config.toml
model = "masked image model"
image_size = 32
grayscale = true
translate = 0.06
method = "simmim"
norm = "layernorm"
norm_position = "pre"
drop_path = 0.15
layers = 8
width = 512
beta2 = 0.99
max_precond_dim = 512
lr_schedule = "cosine_restarts"
final_lr_fraction = 0
Rows from block 4 of a small masked image model, named by matrix and row number. Rows with one number belong to one neuron. Each number is 500 + 40 x the weight over its row's rms, rounded and kept within 0 to 999. All counts start at 0. Numbers have three digits each.
Before each neuron's rows are labels from the 100 images, of 14976, where the neuron reaches its highest value: "patch colour" is the nearest of a few named colours to the mean colour under the peak. Only what is clearly more common there than usual is listed. The data: regions of photos with short descriptions (Visual Genome).
# fc1: MLP up (model.blocks.4.mlp.fc1.weight, 1024x512), inputs 258-343
# fc2: MLP down (model.blocks.4.mlp.fc2.weight, 512x1024, transposed), outputs 258-343

patch colour: white
fc1.714:435513508531506473503500501578508442463483542512582388480513512462485536506520466471482462480558514466522506515464498473457537483474548483499519418567477515504485461533489514498525548467464475521511487499446505457528495486487476436468612548534534416558510485
fc2.714:570524497506500540433509438503446466517515479501453554574440499517511465500500492556581553523457547500495582447428470578522486505503504562530471447450506491470513550484520498488442492523465450446495581495518459526376547425468449526466470470531440539527521499

patch colour: white
fc1.411:479467563462531495478446487535432465497485475472541422534490544476536516418447477544485450435546497483469483443435513432445582533461558430513473539515504533561522461542501482510515487482435534522513491535433489479536458485479475503479583516525437453462485501
fc2.411:568433510506492488531551462507525418457497477451493598531541534455472423490526484457557560588434563514464477501585525458510588496492459585469473446497498449452650466530551408531533584539421546486494524498512460456407518498499491436490465556517537454571520527

patch colour: black
fc1.684:490482413494538493510485479451508501538583529487515468508516483480475494502556556521485483523527504523529460439498454483437470536449457556515519485456454501494491518525451527589447541567480507500529472521513514499586540391526549513498404490430514449492483437
fc2.684:466545565496527533499524507534493551512472466506474512582474514515526507494469516583515501474464581519548499510478435506478534496487441466404471470481503462484584501476549504523539533436477447568454495520514476490474518473520562552466534531541493568464495464

patch colour: white
fc1.471:563489494502467473521528493536438461459564515446497504506527538523523519457512527512492556488512498515474498490463528500469480476516554481506446508515525504453564422450502567454538499513528515520495500424494491480460451524545448480450562450499424418500494505
fc2.471:546425506561476468478498517540528463488501555507523495546515531484519463489517529401491457599496479465555516497529516485478544544475460508563532568441554540457450483485543513547540465520521536490470535551503461480497512515513534547453423533548493447492495532

patch colour: black
fc1.149:522489466489493549493565523441545464515586502432505505517466503584512528549568495584413393438505470559496501566465461510540547509469452504503441514482483492526478571537490515494513515559483445511485472516485461519477524442467503490559407503483478550536486487
fc2.149:501514467501517515457513496542432488535511498483549524501539510527539488493473512404540463585488508562522577457571498535529462539545403505552500510493485518520537466513513494576438453454499434475566498584471564464502498464582505454471504555505503439551545501

patch colour: black
fc1.347:501516354528515469525450538449451552541501428432601486506526461454530473524541510495525502536410442483542494512473545540489468487490507511441518527540512446530585487496500566497530503451494485496463489441532484496448457442497498508583477489511467409466516506
fc2.347:436525541464442515462494559516605480504504578456566511490495460462463458503506545477504467457472524565486500532496544462526513534468514459482432560469505535421397553543508492475456507530527482463480513535519466426489524539481545457496564519491468543466543471

patch colour: white
fc1.742:564463577495516610477473506501522493610524447510529484464455452550478493523543491440523467468465473462423517445452532516429423483494462489482555484506464348565507511458503541495570508533533446508441558466478511492570484518501441461498573456515458506446511532
fc2.742:567546472473576593493507504514504529510515460477413537538474437542559423517521494582380510535491560523489550476510550475555533501521526490450432431495538467511537422541466435485483460554503445529524518484484434524476474553478500464501522519498495527490535502

patch colour: black
fc1.430:421416521493487554481476397444443478564463477504475379538485400454515490423549444395519513526469478454436474549506508549481443497521476504451486500448477505484534415459494509583491547574526492418498491521506489491494538516446481475423558524507530496448456478
fc2.430:408460519474480501533490499462558480545538511511436569551490517502463527439467497486455480517531527472501468521504490470510519551519544497446470576514485517518539515495538452527468516503475604469477439507514478505527424472566494506530518496506484451524526516

patch colour: black
fc1.225:453520506527542430469535518564578582436532547460522500517529521573473533495467475451505540463508476473471491531517517508479511481479472466573521473503495492511542502515528488498518490505550469547468485483472498459505533486492499441467482478526512470448495431
fc2.225:554549516508526518418432490438409477503504474547448516515492536533470484473495492451551467463544543524556499465507535467526535548504525473438549476492443520519522468507490548504459544432496505494526465487500512484491543543518414391509537525502452498537429529

patch colour: white
fc1.308:470511458474445502450520416517538553530550559487470482465486476498463542563470508506456441571492431473449527537473498500532415507507467458530482504457479567563427558514487471505482493460504495520464464501453436505454533541524524466547491471484529488580549510
fc2.308:518487463470522487496504505390534504523438479510488461504516466517455502509511488472458446523489461469517455548463426555482509464507464520505543464425492511500481499509529453525490486517501527583466499425496526497439477542448508536554467483492477593444500484

patch colour: black
fc1.627:457529488430490500570498477427563553509474488503469512542539495441501488551592524533508467547484432524557528509423484485494485488471508524556510507501505517505465555484466490483512469571477505516426538464543471532520465398466479435498465546461504514445574612
fc2.627:535494582489498567508572511601423589465519553496454521571447466497512462509487569482509515514558506567495497563486511461483435513528431520451541484495498503543503552481565511498514434500507426484500479532487543507513510542419557437490455520461464478477491481

patch colour: black
fc1.104:497500489490467470491461491681467422521497569478456636635504493525495441526489545566478517457535481478472473482519517476556529520485455507558474514426530471481397530511511507465520561486441518501446502560495494518496514447482484432582521516500511533463523463
fc2.104:539434401518537519586491514466584548499562528466577391514489455535518564533515527500561473593460577569521529578549504505493472505495448456521525570449466440545576518495473479520539461487515537522493498566529518531506502462479485523540472509436445445559487516

patch colour: black
fc1.213:428493465572471521456526502563518590510493632491529519470510482519557480447499490456544529526539500504508537447608572468479494512489463516566503526564498538542481489481483440430504625524490408520472543530495512470459513546428551555585514505483473479562537502
fc2.213:524568457483502519561395456504433479547509462536457527516475491492530543507526520439507482461436543498537455515436489481472539516504424487385478566500516506524551465517496485536510539499469522528503497528464511539451524483571529535550494491508485482427485565

patch colour: black
fc1.243:532602486506498539519548459486510529545450505485445518503436484506470477530499518469541519497517480541455460525488571462425494522450530496585496563497534535479453519524521541452529541519494474500484442425475532530469514465450438508493479468499499499453523436
fc2.243:453439485499547479528465433543526555542556552497583456570494468476533549596459458480548523483497436518510534532491466517482527473495487483464480481461527455517519563469511509518510506503497494493450418567532519454543513440488527469552492484489507483541469475

patch colour: black
fc1.522:533456452498498542543507451563509425508502562512555582546466575486473529497547519587593485477530540536546493472452451477528445516503532492585559461501566483560392485478525465513501454453520492488537511485575483499524500388449488456493487599570484496519504497
fc2.522:514549409462503507575496492485454429533602527489492493508548434511576482469500482560489516497493611523558522530502544455537500531457484531447459459527478516524601555553475519529480483518552579442548531501505508510421557447498488561511525528511529472502505536

patch colour: black
fc1.701:508484465477475483578512470526498474483554470477490560442510518420490516481574549434552440494481496479539493429503487475516469510538465490589425510537493467465437476476559565503486449501495541488487480492558548495525470434584590493501530557533474496571544507
fc2.701:440644483473491492536520542521459541492458486457483420485499429532515516541471548497532549429506566505539501448504494471537432460463546498496511482497492484538456487508460522518479530476550501480479485483482505502512552573538502488523653460532466490419533509

patch colour: black
fc1.329:446505451467518506493516532452495383449526463510446560480462434515484493535499542507515499423412515511521504510554465507494513501524513464522556521540495491503439460503475479491461473583430500496559491483517497468492501392484494520542500459469485543593487516
fc2.329:580573531482470447552468426477518561479541444481524468471462594497500477506441468496550478488512521535523506452498539550506456463492519493565486482584579496522520539459489533502446476502488471446490500529500479536504439449558472544503533511556461519419570442

patch colour: black
fc1.450:485526503517506504443442458545542475495506512467498399485563497472549471551489533439544624441492501504514521529547444521500519496492499536530466475562480523493544535514452471500468523523505477506530537515499542498523541566462503490529539508539465511520571545
fc2.450:524551486468485422446401499458444465491556529493531595550495549519479527533483511525532530514511512529487523477584512555512523559472469553454484502509506475501491479510515406465494534513466530541536467441485557512443468505553539511487514575513464463467535496

patch colour: white
fc1.260:505497535445483533480522613525491552464555582416507469546504494589520496450510533439493499435514430500487492483416477421502465502465462478552536532579499466585483484464454537478481564475515506468492497476492540463429490461498496455463510574504406481491463526
fc2.260:455532472523542447565498469489517665512471513504464464551521497534485483512542486508479487562503502482523552493521540535502563488491498515522443555587531478493400488496444559479457449520464478486499481546480512463449552536465502454488458486496466517531518466

patch colour: black
fc1.425:440524491520523488460461465481560498492509487529503461592501538441503609520576487415515507464501496502493508487475424507421473514588533504412466517571461516522596461487540517497545453591457503480509470489504535537415477491515485511480487458446472485475511466
fc2.425:398512502464434441467457550522477565531463420472463521558391476523442481534513517549492515452526461492544458531438491499573548518484510493488525454509525486504562613509532496511490493511533489455410471496470448473540501509488478565492495507438509500563462473

patch colour: black
fc1.434:525516428517464510508515543509524512559487500497493407479537535538521532521458448543513512468494472459533503480520512507459525553510504489478526476504540441539674496493495620477506502500427509587517527514490509535469504459462526448517501511566467486418530516
fc2.434:474494512546534497415512524482525457513475474466464617466430432457479526469486476526459558440473477440546490529488489522507553427502437498528567477487477510496483517542498481461574523498509443526513483495509504466571481485533478478526480498473524481547474519

patch colour: white
fc1.311:403495438529480453473442460531550478450527462563454447463541512483474479471599464484457521490453528485540444449492417500476521516450491508474503446537477580577483434532456444526481523518459476504511461515459508438446478497603445492483594468546503486521548476
fc2.311:476447480513516503572508499531483476499509547572484512468524520517557526410525581446525472487468552532523569622468467527457443520479507555465492550480515459471514470532490567593519531529484526497529549498491458445480480492481533498522482476485524460480542507

patch colour: black
fc1.601:488533508489469545514500419451484491494534513523501528531514497525470529487528542487574537530526551438480550454532520487507394492545541483566538514487546455481505466494564462483473446513461495493506499457492438523485512602482453474567453482516481458646464474
fc2.601:471416476526488480549454482473516491477509561497490469455551544504467447526453433527556501507512576496499529504439541504531485454489560482463565521471536506534539539446509493495546509537472585452459458458534517453560494475450532504499506492521500563412469523

patch colour: black
fc1.111:464523465480544457509446530498451474564526487479473555565537450507477470491456508413497543467513499501464465539464471497539493501488477457588549535589512464545460510493510539553527543518442479510524504462515501559487511435426523538500470465550482423442489430
fc2.111:490532529581518433466488469512566543459464477471542471464468500510486565523496418527521502524501467539491498516550478543488472440521403511415517506504506522524536496511439498430514500510479567495495491531500539422506536481589539397432499516485488541524469447

patch colour: black
fc1.39:464485413518460583486531501569459472478508478475468509477544522512489500455473533585528509472589496464469545486518488510461562516511467495587501522459505508514494498519543452506508515520489482502502501476396445513522476460439537528476505487459501501483519508
fc2.39:506482456489559459505518487409573487515528481508531476492526443527501484474514480548503533467480531500547519536508468515519541476491462476415542559511465550517640502542504460512517491503477525415479519461567524484464496459535518465535429544482524524444466497

patch colour: black
fc1.632:492427475492470540524467442457524470541495505523454485485535477611541531507573538536453540387545475464521525517528567521571448497439512584480503465522471523516505584550514434432489519517500499515474489509506524485531515441518464428469513505524507522583508551
fc2.632:534468508514568599565451515563547581539428473501507514480483516532462499528476438493445506567441603512519492510525486494512529534492536429520484541471436488534440460520497473507535513579528518424513521475477534501513565507502523470496557521471466548349504502

patch colour: black
fc1.138:482539557474500375532448481478519522536496518541449442500550505487503497535466436463483504478463536494464491479474448517533559523510504468545516540495505546463558553514520589514490600514540464494582477504544553479533521545487458454492552471539459518510473441
fc2.138:509473535495506487500460471502519483530477492509485487538515515513516540494504545470568544477488566478495436583547514482506499514521549491454500417460552483557524533463500495526505502445494454546439526569498519445548450362503512429469457478505498465564481515

patch colour: white
fc1.37:516500523484446543474457585574454516502494643483550347475503495487520534457550453576517539419470472438515433427521461477452462474464544449534518563511539483445525498521545492493568544504476531524517504489473518537488467443434490469468528455496445511376453475
fc2.37:519448436551546583575508494454519518515506441432502519502505467486449517484518495531443459560532465560499514485493485481477600533501492583473468502387459513517424498463483559443471538502474546524518466521522501496471562452426518547504508517547538569584604498

patch colour: white
fc1.534:489465524478455499442448525497584498497534419486546405478485493440507515476497501456473485483486522533464499454502507534428491514491500453457499504468497540525448420479486536486459519506466529446522555476538467522463495597556524489459462443526467559380530429
fc2.534:551472519483540457535522502593540591520471577509500484585535483564469520478531428570454512490505431501524510478516522509530496514498461533490411491459506495501430494506516509470490465521469507589504504486500469468515481493460500514527431493494441533502507465

patch colour: black
fc1.163:534444572450415612495443466466518452603521559506464428404516462471490421482461476512488458404507502542458543476415512525448430486526509505452498468500476505525547520504521480478490551499535543510517464500499419541475459556481477516595507471509483509506506529
fc2.163:491458464470517563465577531433475517535519594500507502539496557481497385490490472461419473564514447503484516534478518485481495460523515473471478519534427534450518450539483436472464483518505548498468514504510449524476547456543490507468452453519494499535469515

patch colour: white
fc1.676:463499481512492489469455541456548497478490437489514417469446547471516518532602507446535497531507527541491505486504486502479532431501507522441474493510449488496463420471473507501476532550520485490495525525494543467463482509617465506377515522492497544343483439
fc2.676:527490504451503489534485445642535586514498575495463452565490505592454508437499428565447493503514509502462475518513480513511500523480499531499479506517540486468493517491514493462461520532545539471508510511480478512504506444432527459570445493501474501481507440

patch colour: white
fc1.357:553547536519512526538527570414465502454530467435554416440491525519511505503487498417594536503527522553566489443508470521545524471507526522429524460545462499485616451493508555488441570514541509516508512520527555493537507411594505514493478498590504548450448560
fc2.357:456489521436536547473448542602585614496546512475513464513492558548492532495525485608515484460470593482503518511461494512458566516489549533609504547532502496501472533496512572507472484489531408465532486508496481494493491501490512432562536482495471563516466501

patch colour: white
fc1.212:455555531478550540476467508571494544563495465462500547517465508545496483529540452444570479490546449544526569471478479483437458512498481455499542537513447564509422483503424431398486410560563510546487528470473504497509446513547488453523460458505465479499479507
fc2.212:480484539524492457559553461545462474510494551467508468518444549460492630525547527481371476578482478490454492503465509494474456454518471507451476518492481443521490447558516519492556442496450509431534556423484441518386504544431504484506536439490474539435506532

patch colour: white
fc1.16:506568555452501467516488572408479448572462443530479434534462478494481448449480515561524506483447530472539526515492522539527461441498492532504467473556490544495549551542447534513526544439565540475521475477513483513527523441526546506432556528534514535491463491
fc2.16:504458481483475513475509506585458524550481545463500478532562482470487522530409509534516520401506564467500465545447532517525489541487554541476485523529557520549510611531420525527504504523523531482533448568510489503510542381529497496545492489456439458556570470

patch colour: white
fc1.502:572450502522465541534484582608519420488485534611496543475498441542490513465490481481482479543531492473519460485503485472419343508467528442498468478447530563537499545508514481518484468490483557522459497454519464496494482524509473526526495471490476410525584461
fc2.502:480497443506559482553505494479504400616493535564502513448496503519486506511555499558483510533483189489446548494522514471525598473507460513478503540502479477487492456490506477503476482532442479468521519458494474467517457526502481499539523460514498532557511505

patch colour: black
fc1.443:550515507507466541502481479539460464561564528484467517434513464478454478551497466496561505477522506389444438474479520489415348462582465536455532509494483475554496557519466561506498499428538514538496495486484471513457442525534498438538474490543519499578502462
fc2.443:463569482447507562499448507448500601559480471487533464469508479481516483456484491540448511542487573494500479472510528453524478514482598460545564414544458494492429491549494536513479518550477444507540489505497435456561501509495527567507532470493532506440463540

patch colour: white
fc1.716:553558512474461489530482439434615527419474476526480560449487537533525480457527494493500453477506509591516453548407524509567440526471482524416382468539508523504462476485484534437450545523560428433495526540493507510515502433483468515523482533537469602474477484
fc2.716:412487604522537502480482461552438471477538539496557492557517468509540440496447564461492497553563553509431477495574519435460493445516456471542553440513463468477543466530497399536482496574505391494615479527485526470509516500542537556492557489528479454496489586

patch colour: white
fc1.452:526519444448460465496499544492534505476480469469480489527485471506473468493471568456499490427534491520503524514557526495488534527452492477524439503458499527485483519548534515610523521475538522499501514558533534551517544434534507479540552491536451551554514472
fc2.452:452520423487497467488474480416537488449527476474520451493506474532514514539496492511543481468569517486542533528457478504518494497505563513597511491589523483497443532461623524549472482431459574415515460488509509472482488414492498479510444560486436474481551507

patch colour: black
fc1.181:555478509501573461506600487514483552549576512492540511506508488490492488483446509543493493546496504492491544574543473496543545554452459468602527539535516483466479496459470549512455500473507479513541465531550532579471513446449489452518492506526538555450492517
fc2.181:512488424562489546511513410471430562482455505497556493504463452459502465501513471526499508479489588504498500489483498516488551513476474570438437505497505531498406564449488516486472462482518550553440519459496504469486539401578481467500545495458582520574503508

patch colour: white
fc1.740:532484594470575509525451546570494467503573458533403412504500507529522472538551550461512506523471449440471523517474476445516520538480472482606519507460509544517470458535515461500440482476479495509529507491433461468437474576664449403429488478488527486521457481
fc2.740:494496496466524471518503519503536478453487511489469465466475548515505550549529510481487486464489558572471439529408487511450536448506525525411532548529546473516513493545530481566514479544515474537492508486481441478455517546471497553491454440482521519574469502

patch colour: white
fc1.664:469531551498583428489420494504472494457494527474426442466467492468507503458513481418526508515524500499492557502502501518435508493500542507440461460485491531534511546496531468503560572530495521492513520530474557548456449494497557451492564578528477489527443514
fc2.664:507503537470490524491525496556507530527544446513516472501496504485476531515472589547471553448513526518467448502524549467520453452530474527526494506479506438439497498535595510490521572507518496437538541542521461547540493467521474494495523463512521507620480494

patch colour: white
fc1.536:432511556452568489484481457553496535521535529528519598533486484508501540459486484497513499370500525488510504443480512513509576479545542489518537482482442507557500421582429536513493484520407485508546493523463538532415505523480423518520497467546437535566533498
fc2.536:538440478538463584503523481413483529519565428517524435517493515527558505478446514493524490647470428557504518547461499581479500552523414541459408575527538508513455521491494502571513505452437509427454435497473534490553493426454482513553474492488491450462455489

patch colour: black
fc1.176:449496486461503499459497495586497513549516496505490451487525497480531525523524493525453559463496567581531514527474459546454501467467553523509444455489505516510611545491465519483480519563500525587546513507550615513588503434393507455464568490477496496443457553
fc2.176:550492555502532531504480518476501568513517507458442532530428476512532537460511470478468480476571511514513498543431497443507469492483490522392504459504511496495364504434496529523456473478484509514443503524480467504448496504538492558504450487510518471409552501

patch colour: white
fc1.356:460507511461461464553519574468445474460477461438527500427492549543511528512518534448545493477524538516510498446449480512472464482489523522425444473491468488399579602481484623537438590533505492499464552537546466461512495512559512522469577488566507516417474577
fc2.356:457524464508537516554477460525591558503535486489584493499523481517500535466494541535485436521498519538489557544447550496412481439487552531616476478510491485476519484447518590506474498540542470488558506492495489457481469471434478488527465533492477512507518465

patch colour: black
fc1.100:439485407436498443566503491521450506461491536523523474491510544478484500450565504425523548432534475521527486537487461495482479440498552512551549511483513559514468411498504429532464443526444478475516542536553494517525544459517483433453416437494516459444506534
fc2.100:487470486480508474399477535507517499487451503541513426451513474477528462518504434425542510365543531499495501518483533487543492490531532523677512405508488483533494521479486508515587483511595499545502472506484564546548507512562485524504557470537533551441526472

patch colour: white
fc1.414:498497465579482489465477505514482528501495490530496451530542407566504503495534555457554531513473500493519585490475482460498472544525459472486476462443497587520472447490471521506547467480504530501509514522507526545453518472509487459519479489565449555534460505
fc2.414:548514534501467499517503554527503530481503448487512528514519481436475493488508502510489483574501553528516532487557470457468520526531552497465522421566514505432581496477557472528493541535545480427467491543495482494476491474489470494531507542470465414510437459

patch colour: black
fc1.482:493510440531427495543467504473489508471433485474455550518551492498527442495534489553555454447550494486533530455629511539450463567463497509539449460554530571465504523454511498469532490504534547505503485562478525507532467486576570509500530502530463515491532480
fc2.482:371558534544531488503519429500502540521453469478531440454507480468483511479440525496515456534481564565522491462458566514471370489512493536495501531499470456511542386545470441492501598552514500448504543496507505473399487541491503469442584509518443494417475516

patch colour: white
fc1.552:477514471437441470501495458495513493466521508446435552561496516563519593427552482545482506545510541524521597469529490535458463477452504507476567479436539474471547469463439517489606448510517585551436448477474561534431533457466501487455595498555486499430462490
fc2.552:564512474502459584531475498570446482488494485498516513533477436517517558512544503388511518460471519447522499477533486507534564475478521551536599512561493507488434463439531434472489560515464493446505466429458511478499519466465513481537493455502533411534591549

patch colour: black
fc1.228:455551501440525552491574498492499508537494545484446541484459531490519539441551574494525503493527535524494517521495446507527499493539548497567491508537495521505587449514538531425462564498606507501497509553552481499442577432434552447506531474508438528491443520
fc2.228:440443431536489542510480489487524482497494487454524343498543450499450522551467489516472487492518540558514501487463472486494456486490546447544475516510454515529461557467419455461535557506529496507447406431499478542512501447604467538542620482494496483492476514

patch colour: white
fc1.13:495446553460513476520456556564427480476523498507474518530489535537490530420501495471534532506521519546499508475439564451422610498494563524510547489511499514499503437495476519571541541550451509476535474539505610511489497499495534505492545475595470525546464565
fc2.13:506503516484537511468547532551515507498507474457504511471462494429510502473540491608483529578498625528453508529546521487525466509489426459543521532489516504524472509500548441524489422545470571435472515496511493466503482527475543484511484475506476463482440544

patch colour: black
fc1.509:473522396435482549527503485389527534502494428469557512505491436503496523511562484438501489435520482533494454538400544520469524563532462526570512524480477492517513542449444513513509464435443500491439478464459516561496501502514457484545430451445514510451535517
fc2.509:463485544520507491481550482630491526482528476493497446480493449554494502486461522491538532557557473538512511540515426464463432486501493451468427508520510581495544576502535436538451513542508522516514513449523478493532496513523484526539530464470558511482533472

patch colour: black
fc1.117:547525554503441545514477482519540442510554523474488497501450471514605519537519484501518444470440472519524473478526457478442427528515485456545531496439516536523515450517527442495484491555502513533546502528538518512529490477468509552531490548473561549530513511
fc2.117:512470502558468475488567457534461505523517484486506476510508550504495499429543446531575543524475470491470544464454482503450574490470487516479528508549449485504588495428501490504583525471492474506499545532535470534461486444568493532475522486485469445483491504

patch colour: black
fc1.517:481462457518466588533504457472573482537569519540514506458501503540523503454528482514475457501487531554583484484440504460473506499453524472560485473511474499512451480480530361484541454521496511456505443521515498478538498541444428537456544474439547558549485489
fc2.517:512464488464542518444520547466490487487513495456432514508607503509468446502444496514525525501503509446510481492459536515530526490520379541472483479577441563472550549574489505445479467553554455508529534513475525469482510497483554489479461580477495551550474574

patch colour: black
fc1.246:449499534527461515464485476434552470473489435475480470573491462480500512579515540527546419472493454509508536490496518472573467532453449470537477447462473531472561467500514527426440514470504469482440479518525496505474522428475508500581483521523531460541498485
fc2.246:538512429482431536572403524516481531496545524444490463519435555497520478506491502542524551538502543527514499499621476490488512492483523486471552489511496552493531542497498455609551588516465546475451424577483502520443545450500523496518471508490507494491465477

patch colour: black
fc1.659:504442458516552508498520498582439418465478509447527518476501477538486520454499489458485417502451555498477501450526451454537487482504457532493536509536512482467466465493489457504505563468562471435484499496530534489540435429420539493432460475491431563477519559
fc2.659:507522445542555519515484571483516487501532487525541540498553528565495493435580491482521504486558524457517509459549484506488510505460545512434506470500526493523436420435467509554466382555464435441454549526486479577515510500508479518548503520453502540529473480

patch colour: black
fc1.113:481467440549501522442476522465485442538479509354498544534523466446468528447539629462509491454549459555495468477496550549556456536493499531521597447527521455514513441487464505484520472541498496478489421496514516488533525444494510429534525498536424437535492513
fc2.113:525500499564479472498492501493537472515490459495459462487515495499540516500462562531437489494492564552549540511537500458522512496470490493447596500518549515479421516463500525490515505511540530400515432486468462457427520511521517553525557520470548501516482504

patch colour: black
fc1.458:545472521517468476522447359516457440501499523522588494576567520549507526535535526523539433518491479568493511490516496544473459543531523523535430476518495450471492559438517490545545481515485531551495508470507550517417510574540470481485497487485435477495514459
fc2.458:473490495573573484531475477458461452492523487534493552496556511454525593487540519469479496538542407579520479520515507409455511472488527505411511527542498523567566443484517548524495499537520525381482431555435500472477484533567560476504542415458494533530491530

patch colour: black
fc1.514:517525414447468501546434463578541439475582502462492556469507506507390538437503504408469444460541549515446498448472564551579463514491476506485510491552501432514440547533572487486424527516446488475517443487527463521494476470438482447541544415492549482556440466
fc2.514:467560545561528489523467521488543502508419475472539462467463521479467497539453486491458464469491492483543524544557484517493504506528444474522490510531513559466514490490547485588438463577469555491459520529505508525502502487553561453455394486487513518430460476

patch colour: black
fc1.99:534396359587514447479478473428513537514522442515543483514535457547505518472523521544455518460486508463531403489377552535501361570458497518430499487454435509535555583514499533426472544512542485512506544523517550499479509444527502540459435480557490443494501475
fc2.99:556540536434490531493534528514524448507530538481516525488541550554471488558430505496431510560522520555493403516526558512426522509524495488617549537471511537472417542506540560533570460470560446499434445497484506550545546531555459484478575536471494579474471480

patch colour: black
fc1.109:531483493497445492510569375502460595527528571515488634595521491524504506489507523527482461469483521546476480521495490516483375498496479531497497473498509496457388579438502449517494442535517474570490460488523442494506535455424527439541533499516473463591482474
fc2.109:525516522542505485506536482428407388548493413539569534477507521462549526523553507434519485522502522482515574503453494483520569495479495509436583515531494518490462463506451536523531528569471495468460525534499522463452483487521479528519548460503508507514485531

patch colour: black
fc1.56:467535428515522589503449481373445589543545517540546419459555527516515515517523508488519493535458473465491515569447511475451472497523456510490483529517518482474500450494490475466466498510485497487494478561513466466517522507480476547442430489512412522391535443
fc2.56:504558447514566542503464471456557543495508535418508460471508571541497483475465493546447463453535579528501508466430503554494497523501526483529493463465431524484445521449506407440486555465582451493515489476500469503497456545453499519488608528524525539417449524

patch colour: black
fc1.36:455502503490525464464485465551517438431542578432490559446503587521486490514474515570513532558516472489465519525505460472461543451515454485531459455521511504511549488473528483421538498498526479554472450510568497539515490443466489447460444476550424524518505446
fc2.36:564521489563534546549496523442508535495438479473569451535468498608454474503490436484551510399530527485528482474544517484495484459465523504497494499513536450443544514537478486457444490507504551502573559502450581444473468483492441471552520562482531463464507431