A small masked image model, trained from scratch.
Model: 8.56M parameters, 32-pixel images, arch mlp_mixer, norm layernorm, activation gelu, layers 8, width 512.
Training: 18400 steps, batches of 64.
Data: trained on regions of photos with short descriptions (Visual Genome), 50862 training examples, 23.2 epochs.
Rows from block 3 of a small masked image model, named by matrix and row number. Rows with one number belong to one neuron. Each number is 128 + 24 x the weight over its row's rms, rounded and kept within 0 to 255. All counts start at 0. Numbers have three digits each.
After each neuron's rows are labels from the 100 images, of 14976, where the neuron reaches its highest value: "patch colour" is the nearest of a few named colours to the mean colour under the peak; "peak at" is the part of the image that holds the peak. Only what is clearly more common there than usual is listed. The data: regions of photos with short descriptions (Visual Genome).
# fc1: MLP up (model.blocks.3.mlp.fc1.weight, 1024x512), inputs 0-85
# fc2: MLP down (model.blocks.3.mlp.fc2.weight, 512x1024, transposed), outputs 0-85

fc1.93:148107133137143140156147124114117107163115128138144162109138127110113142141114120111156135114148085146172141149120146173168131151133102181127134146142084131125154147149174098113145098112105150160126109143141146081136142114100159165144139150114098136157158141
fc2.93:132108118100138142197091112125139139157156121157141161100141075107157096116152129153072126139102133153114144127155143140135113115161152148138154112091193133126125124134082105124172141142146130094140139117133137143129176112135150185152117155154110136121165161
patch colour: black
peak at: top centre

fc1.742:131134140088129140144105142096117116133163153143151115137147143130105161126124156107114116121157139137145171237114074115172124099104078130134158106151176113131103080136172134140137093123133099132133129159123134151157156110124109122173147172187123116097154148
fc2.742:146110115167143161140116154143144119114122129129130143092131146182124118130106121128121133103137172135123080198114090126147127122121110102128104112100154142153121127146130125115134110122136142126121128114133149129122094113157110158149092174149149160136140109
patch colour: white
peak at: top centre

fc1.438:135138124121143073080134137088167062126168116104115152126193144127124113152134130112133114113129157143181132123132133149155114137092114161117126119131123116082099143168128128125127150136154180114161137164105147133133092146103117104130145141075111170126148071
fc2.438:096156126137136151126115118183151130155162119124106120112161109156114108134121099153138129085127134131134089145111101143089125137148164067133113121105134101141136156130111151112150133136138165093117119150148100152140160111122162117114138122121147110097136172
patch colour: black
peak at: top right

fc1.446:134120118117101147100131102179073140142111166129173094121107142125160134094126153112112123111144131098155130062141113115200118137118108142101128170121094157134081106124083143166163148102138128152112146115141152154130155146099155133118133169159162098134121194
fc2.446:132121137167122153118169112164150098150123128116136093127138086132149122102128116163146168155125171125142160131142123110186117109131119137142105143115131165105157111151098172128115141128175156157106159107143127133127144090140120127113145117097107119102145135
patch colour: black
peak at: top left

fc1.697:131128078113166118108130133115142123157126126129184141150113128082154087082139124086102128103157109153133166110116133142124116119128104160126137156120107164148101113154100086124109145111159141151126150173116130158109126092148113128128134141131093101130144089
fc2.697:111107165122120119161169146145119124108153135113102153137140162113093129116101120156159165138112146144123096178114147130154147149147103151119121105129135130148133141139123143119100159107112134120129098142116133137131135148137077114087121125116140103103143120
patch colour: black
peak at: top centre; top left

fc1.733:148109137138113154119119140124123097147116110075090134092135125095106133121161141130095149116134163161187162117147160143096128130134150104152155062128170134132110152133135135111189100156139148207148080102140119165168141130108128165124150126104116121128104164
fc2.733:149180123115174121133123129109154160113133143128177101143138116168133089132130125061110143102146102144146117132116161096111161150147128171155135159137121102148126129124099119140127190142112115119151160114178129110118168095175123157117106154101168113178133094
patch colour: white
peak at: top right; top centre

fc1.305:139145094127142113104112117079107119155114103086177131115116102132145134139108170113126123115150116119031080099100144098107094149120161172101127147140155103127116120146097137133106167130096134120087122127108142153127124131108129117132140164085127139116157114
fc2.305:143084124109096145139136104163182124137135100133123103109115160095133102123118161148119149104080109136157121175085106119201167116154126131150103120146074120151123138130143137153090151138110083147139118113124137071135125150141107135135093114133122165108134098
patch colour: black
peak at: top right

fc1.650:156127098080142160151149110129124141153120159168132163121122111150115077144145101112126137126066168140157122102111141116157139125172156160124143122173181125125154107136111145160137119153130117161191124165143116104136127172118101131132184154097137110135107115
fc2.650:120124118085164120061091168134098142144098091091164100134120108174151084087109100085117142114149130172133123132154162119183136137139126170116088103093150110157115100102102124121147137126127126075137156112138081121133104069174122175124129126150159118129173125
patch colour: white
peak at: top centre

fc1.649:108127096124125111122125151101153135124134128144152135158159091102129164138188173091111155152141154122134100093076144103077177151131031124132100121130147154111152119124117115141137157100175119118116139127102108169162123137082116066091107108144117125096133183
fc2.649:139128125144142134170111114098083186155133107129128099110138140128115095151097149164148163096099151164103124079103092102128114147109127156116138111120140079152127158111117154115133123124093093144119136128182153073101128139110103153129084102137117139097098130
patch colour: white
peak at: top centre

fc1.238:132128113142134131133148136108101119099125121160165102125141165111123126142134114250147139137131138139155077140141148131117149138135155106138111115120135130126087103098129137156106112123148114142112116114111109090087130124140141128113095159142125121110121088
fc2.238:141180138145142136170153115141093121135156166101139106161150137097102131118107160117133130115163167162122118111092123115103128130150103145132151084090139105135096132117131175148193146133154181122129134135136148134135112138097115138147113119125136098148155141
patch colour: black
peak at: top left

fc1.233:115147130124131127124178133115151131154117099125154143097077149119108085151106075105120154134129128127107096114092139135164094161159145121117136148136132162142136108129176096146091110135149124130144113131101160105130108115126170099122136149127129108114122121
fc2.233:125097153101190170110105133154104156138127127177149150103111148157136145124098111156137116168095134075096137142158151129150133151103101109098120097103166129151135118188089127107118125127137140164127110132090124125151144081115110189136152125145108130149137077
patch colour: black
peak at: top centre

fc1.590:142162129136116102114158141131135121188128147135113110117106130126129123120127077133141106076138152154131153029119156125114109147107130141124148137121129135139137119142188086104124142131129153138136126143101127143137110103148114135082137146127109108125158138
fc2.590:115100121146099176154094132163108149126155139161156139106101187133115135144099144167144149175102120160068088189114133168122143145139102124139102109111164149133144125160116115159134136129138122106145123141114123148153175120131102165136171122116111118144129104
patch colour: black
peak at: top right; top left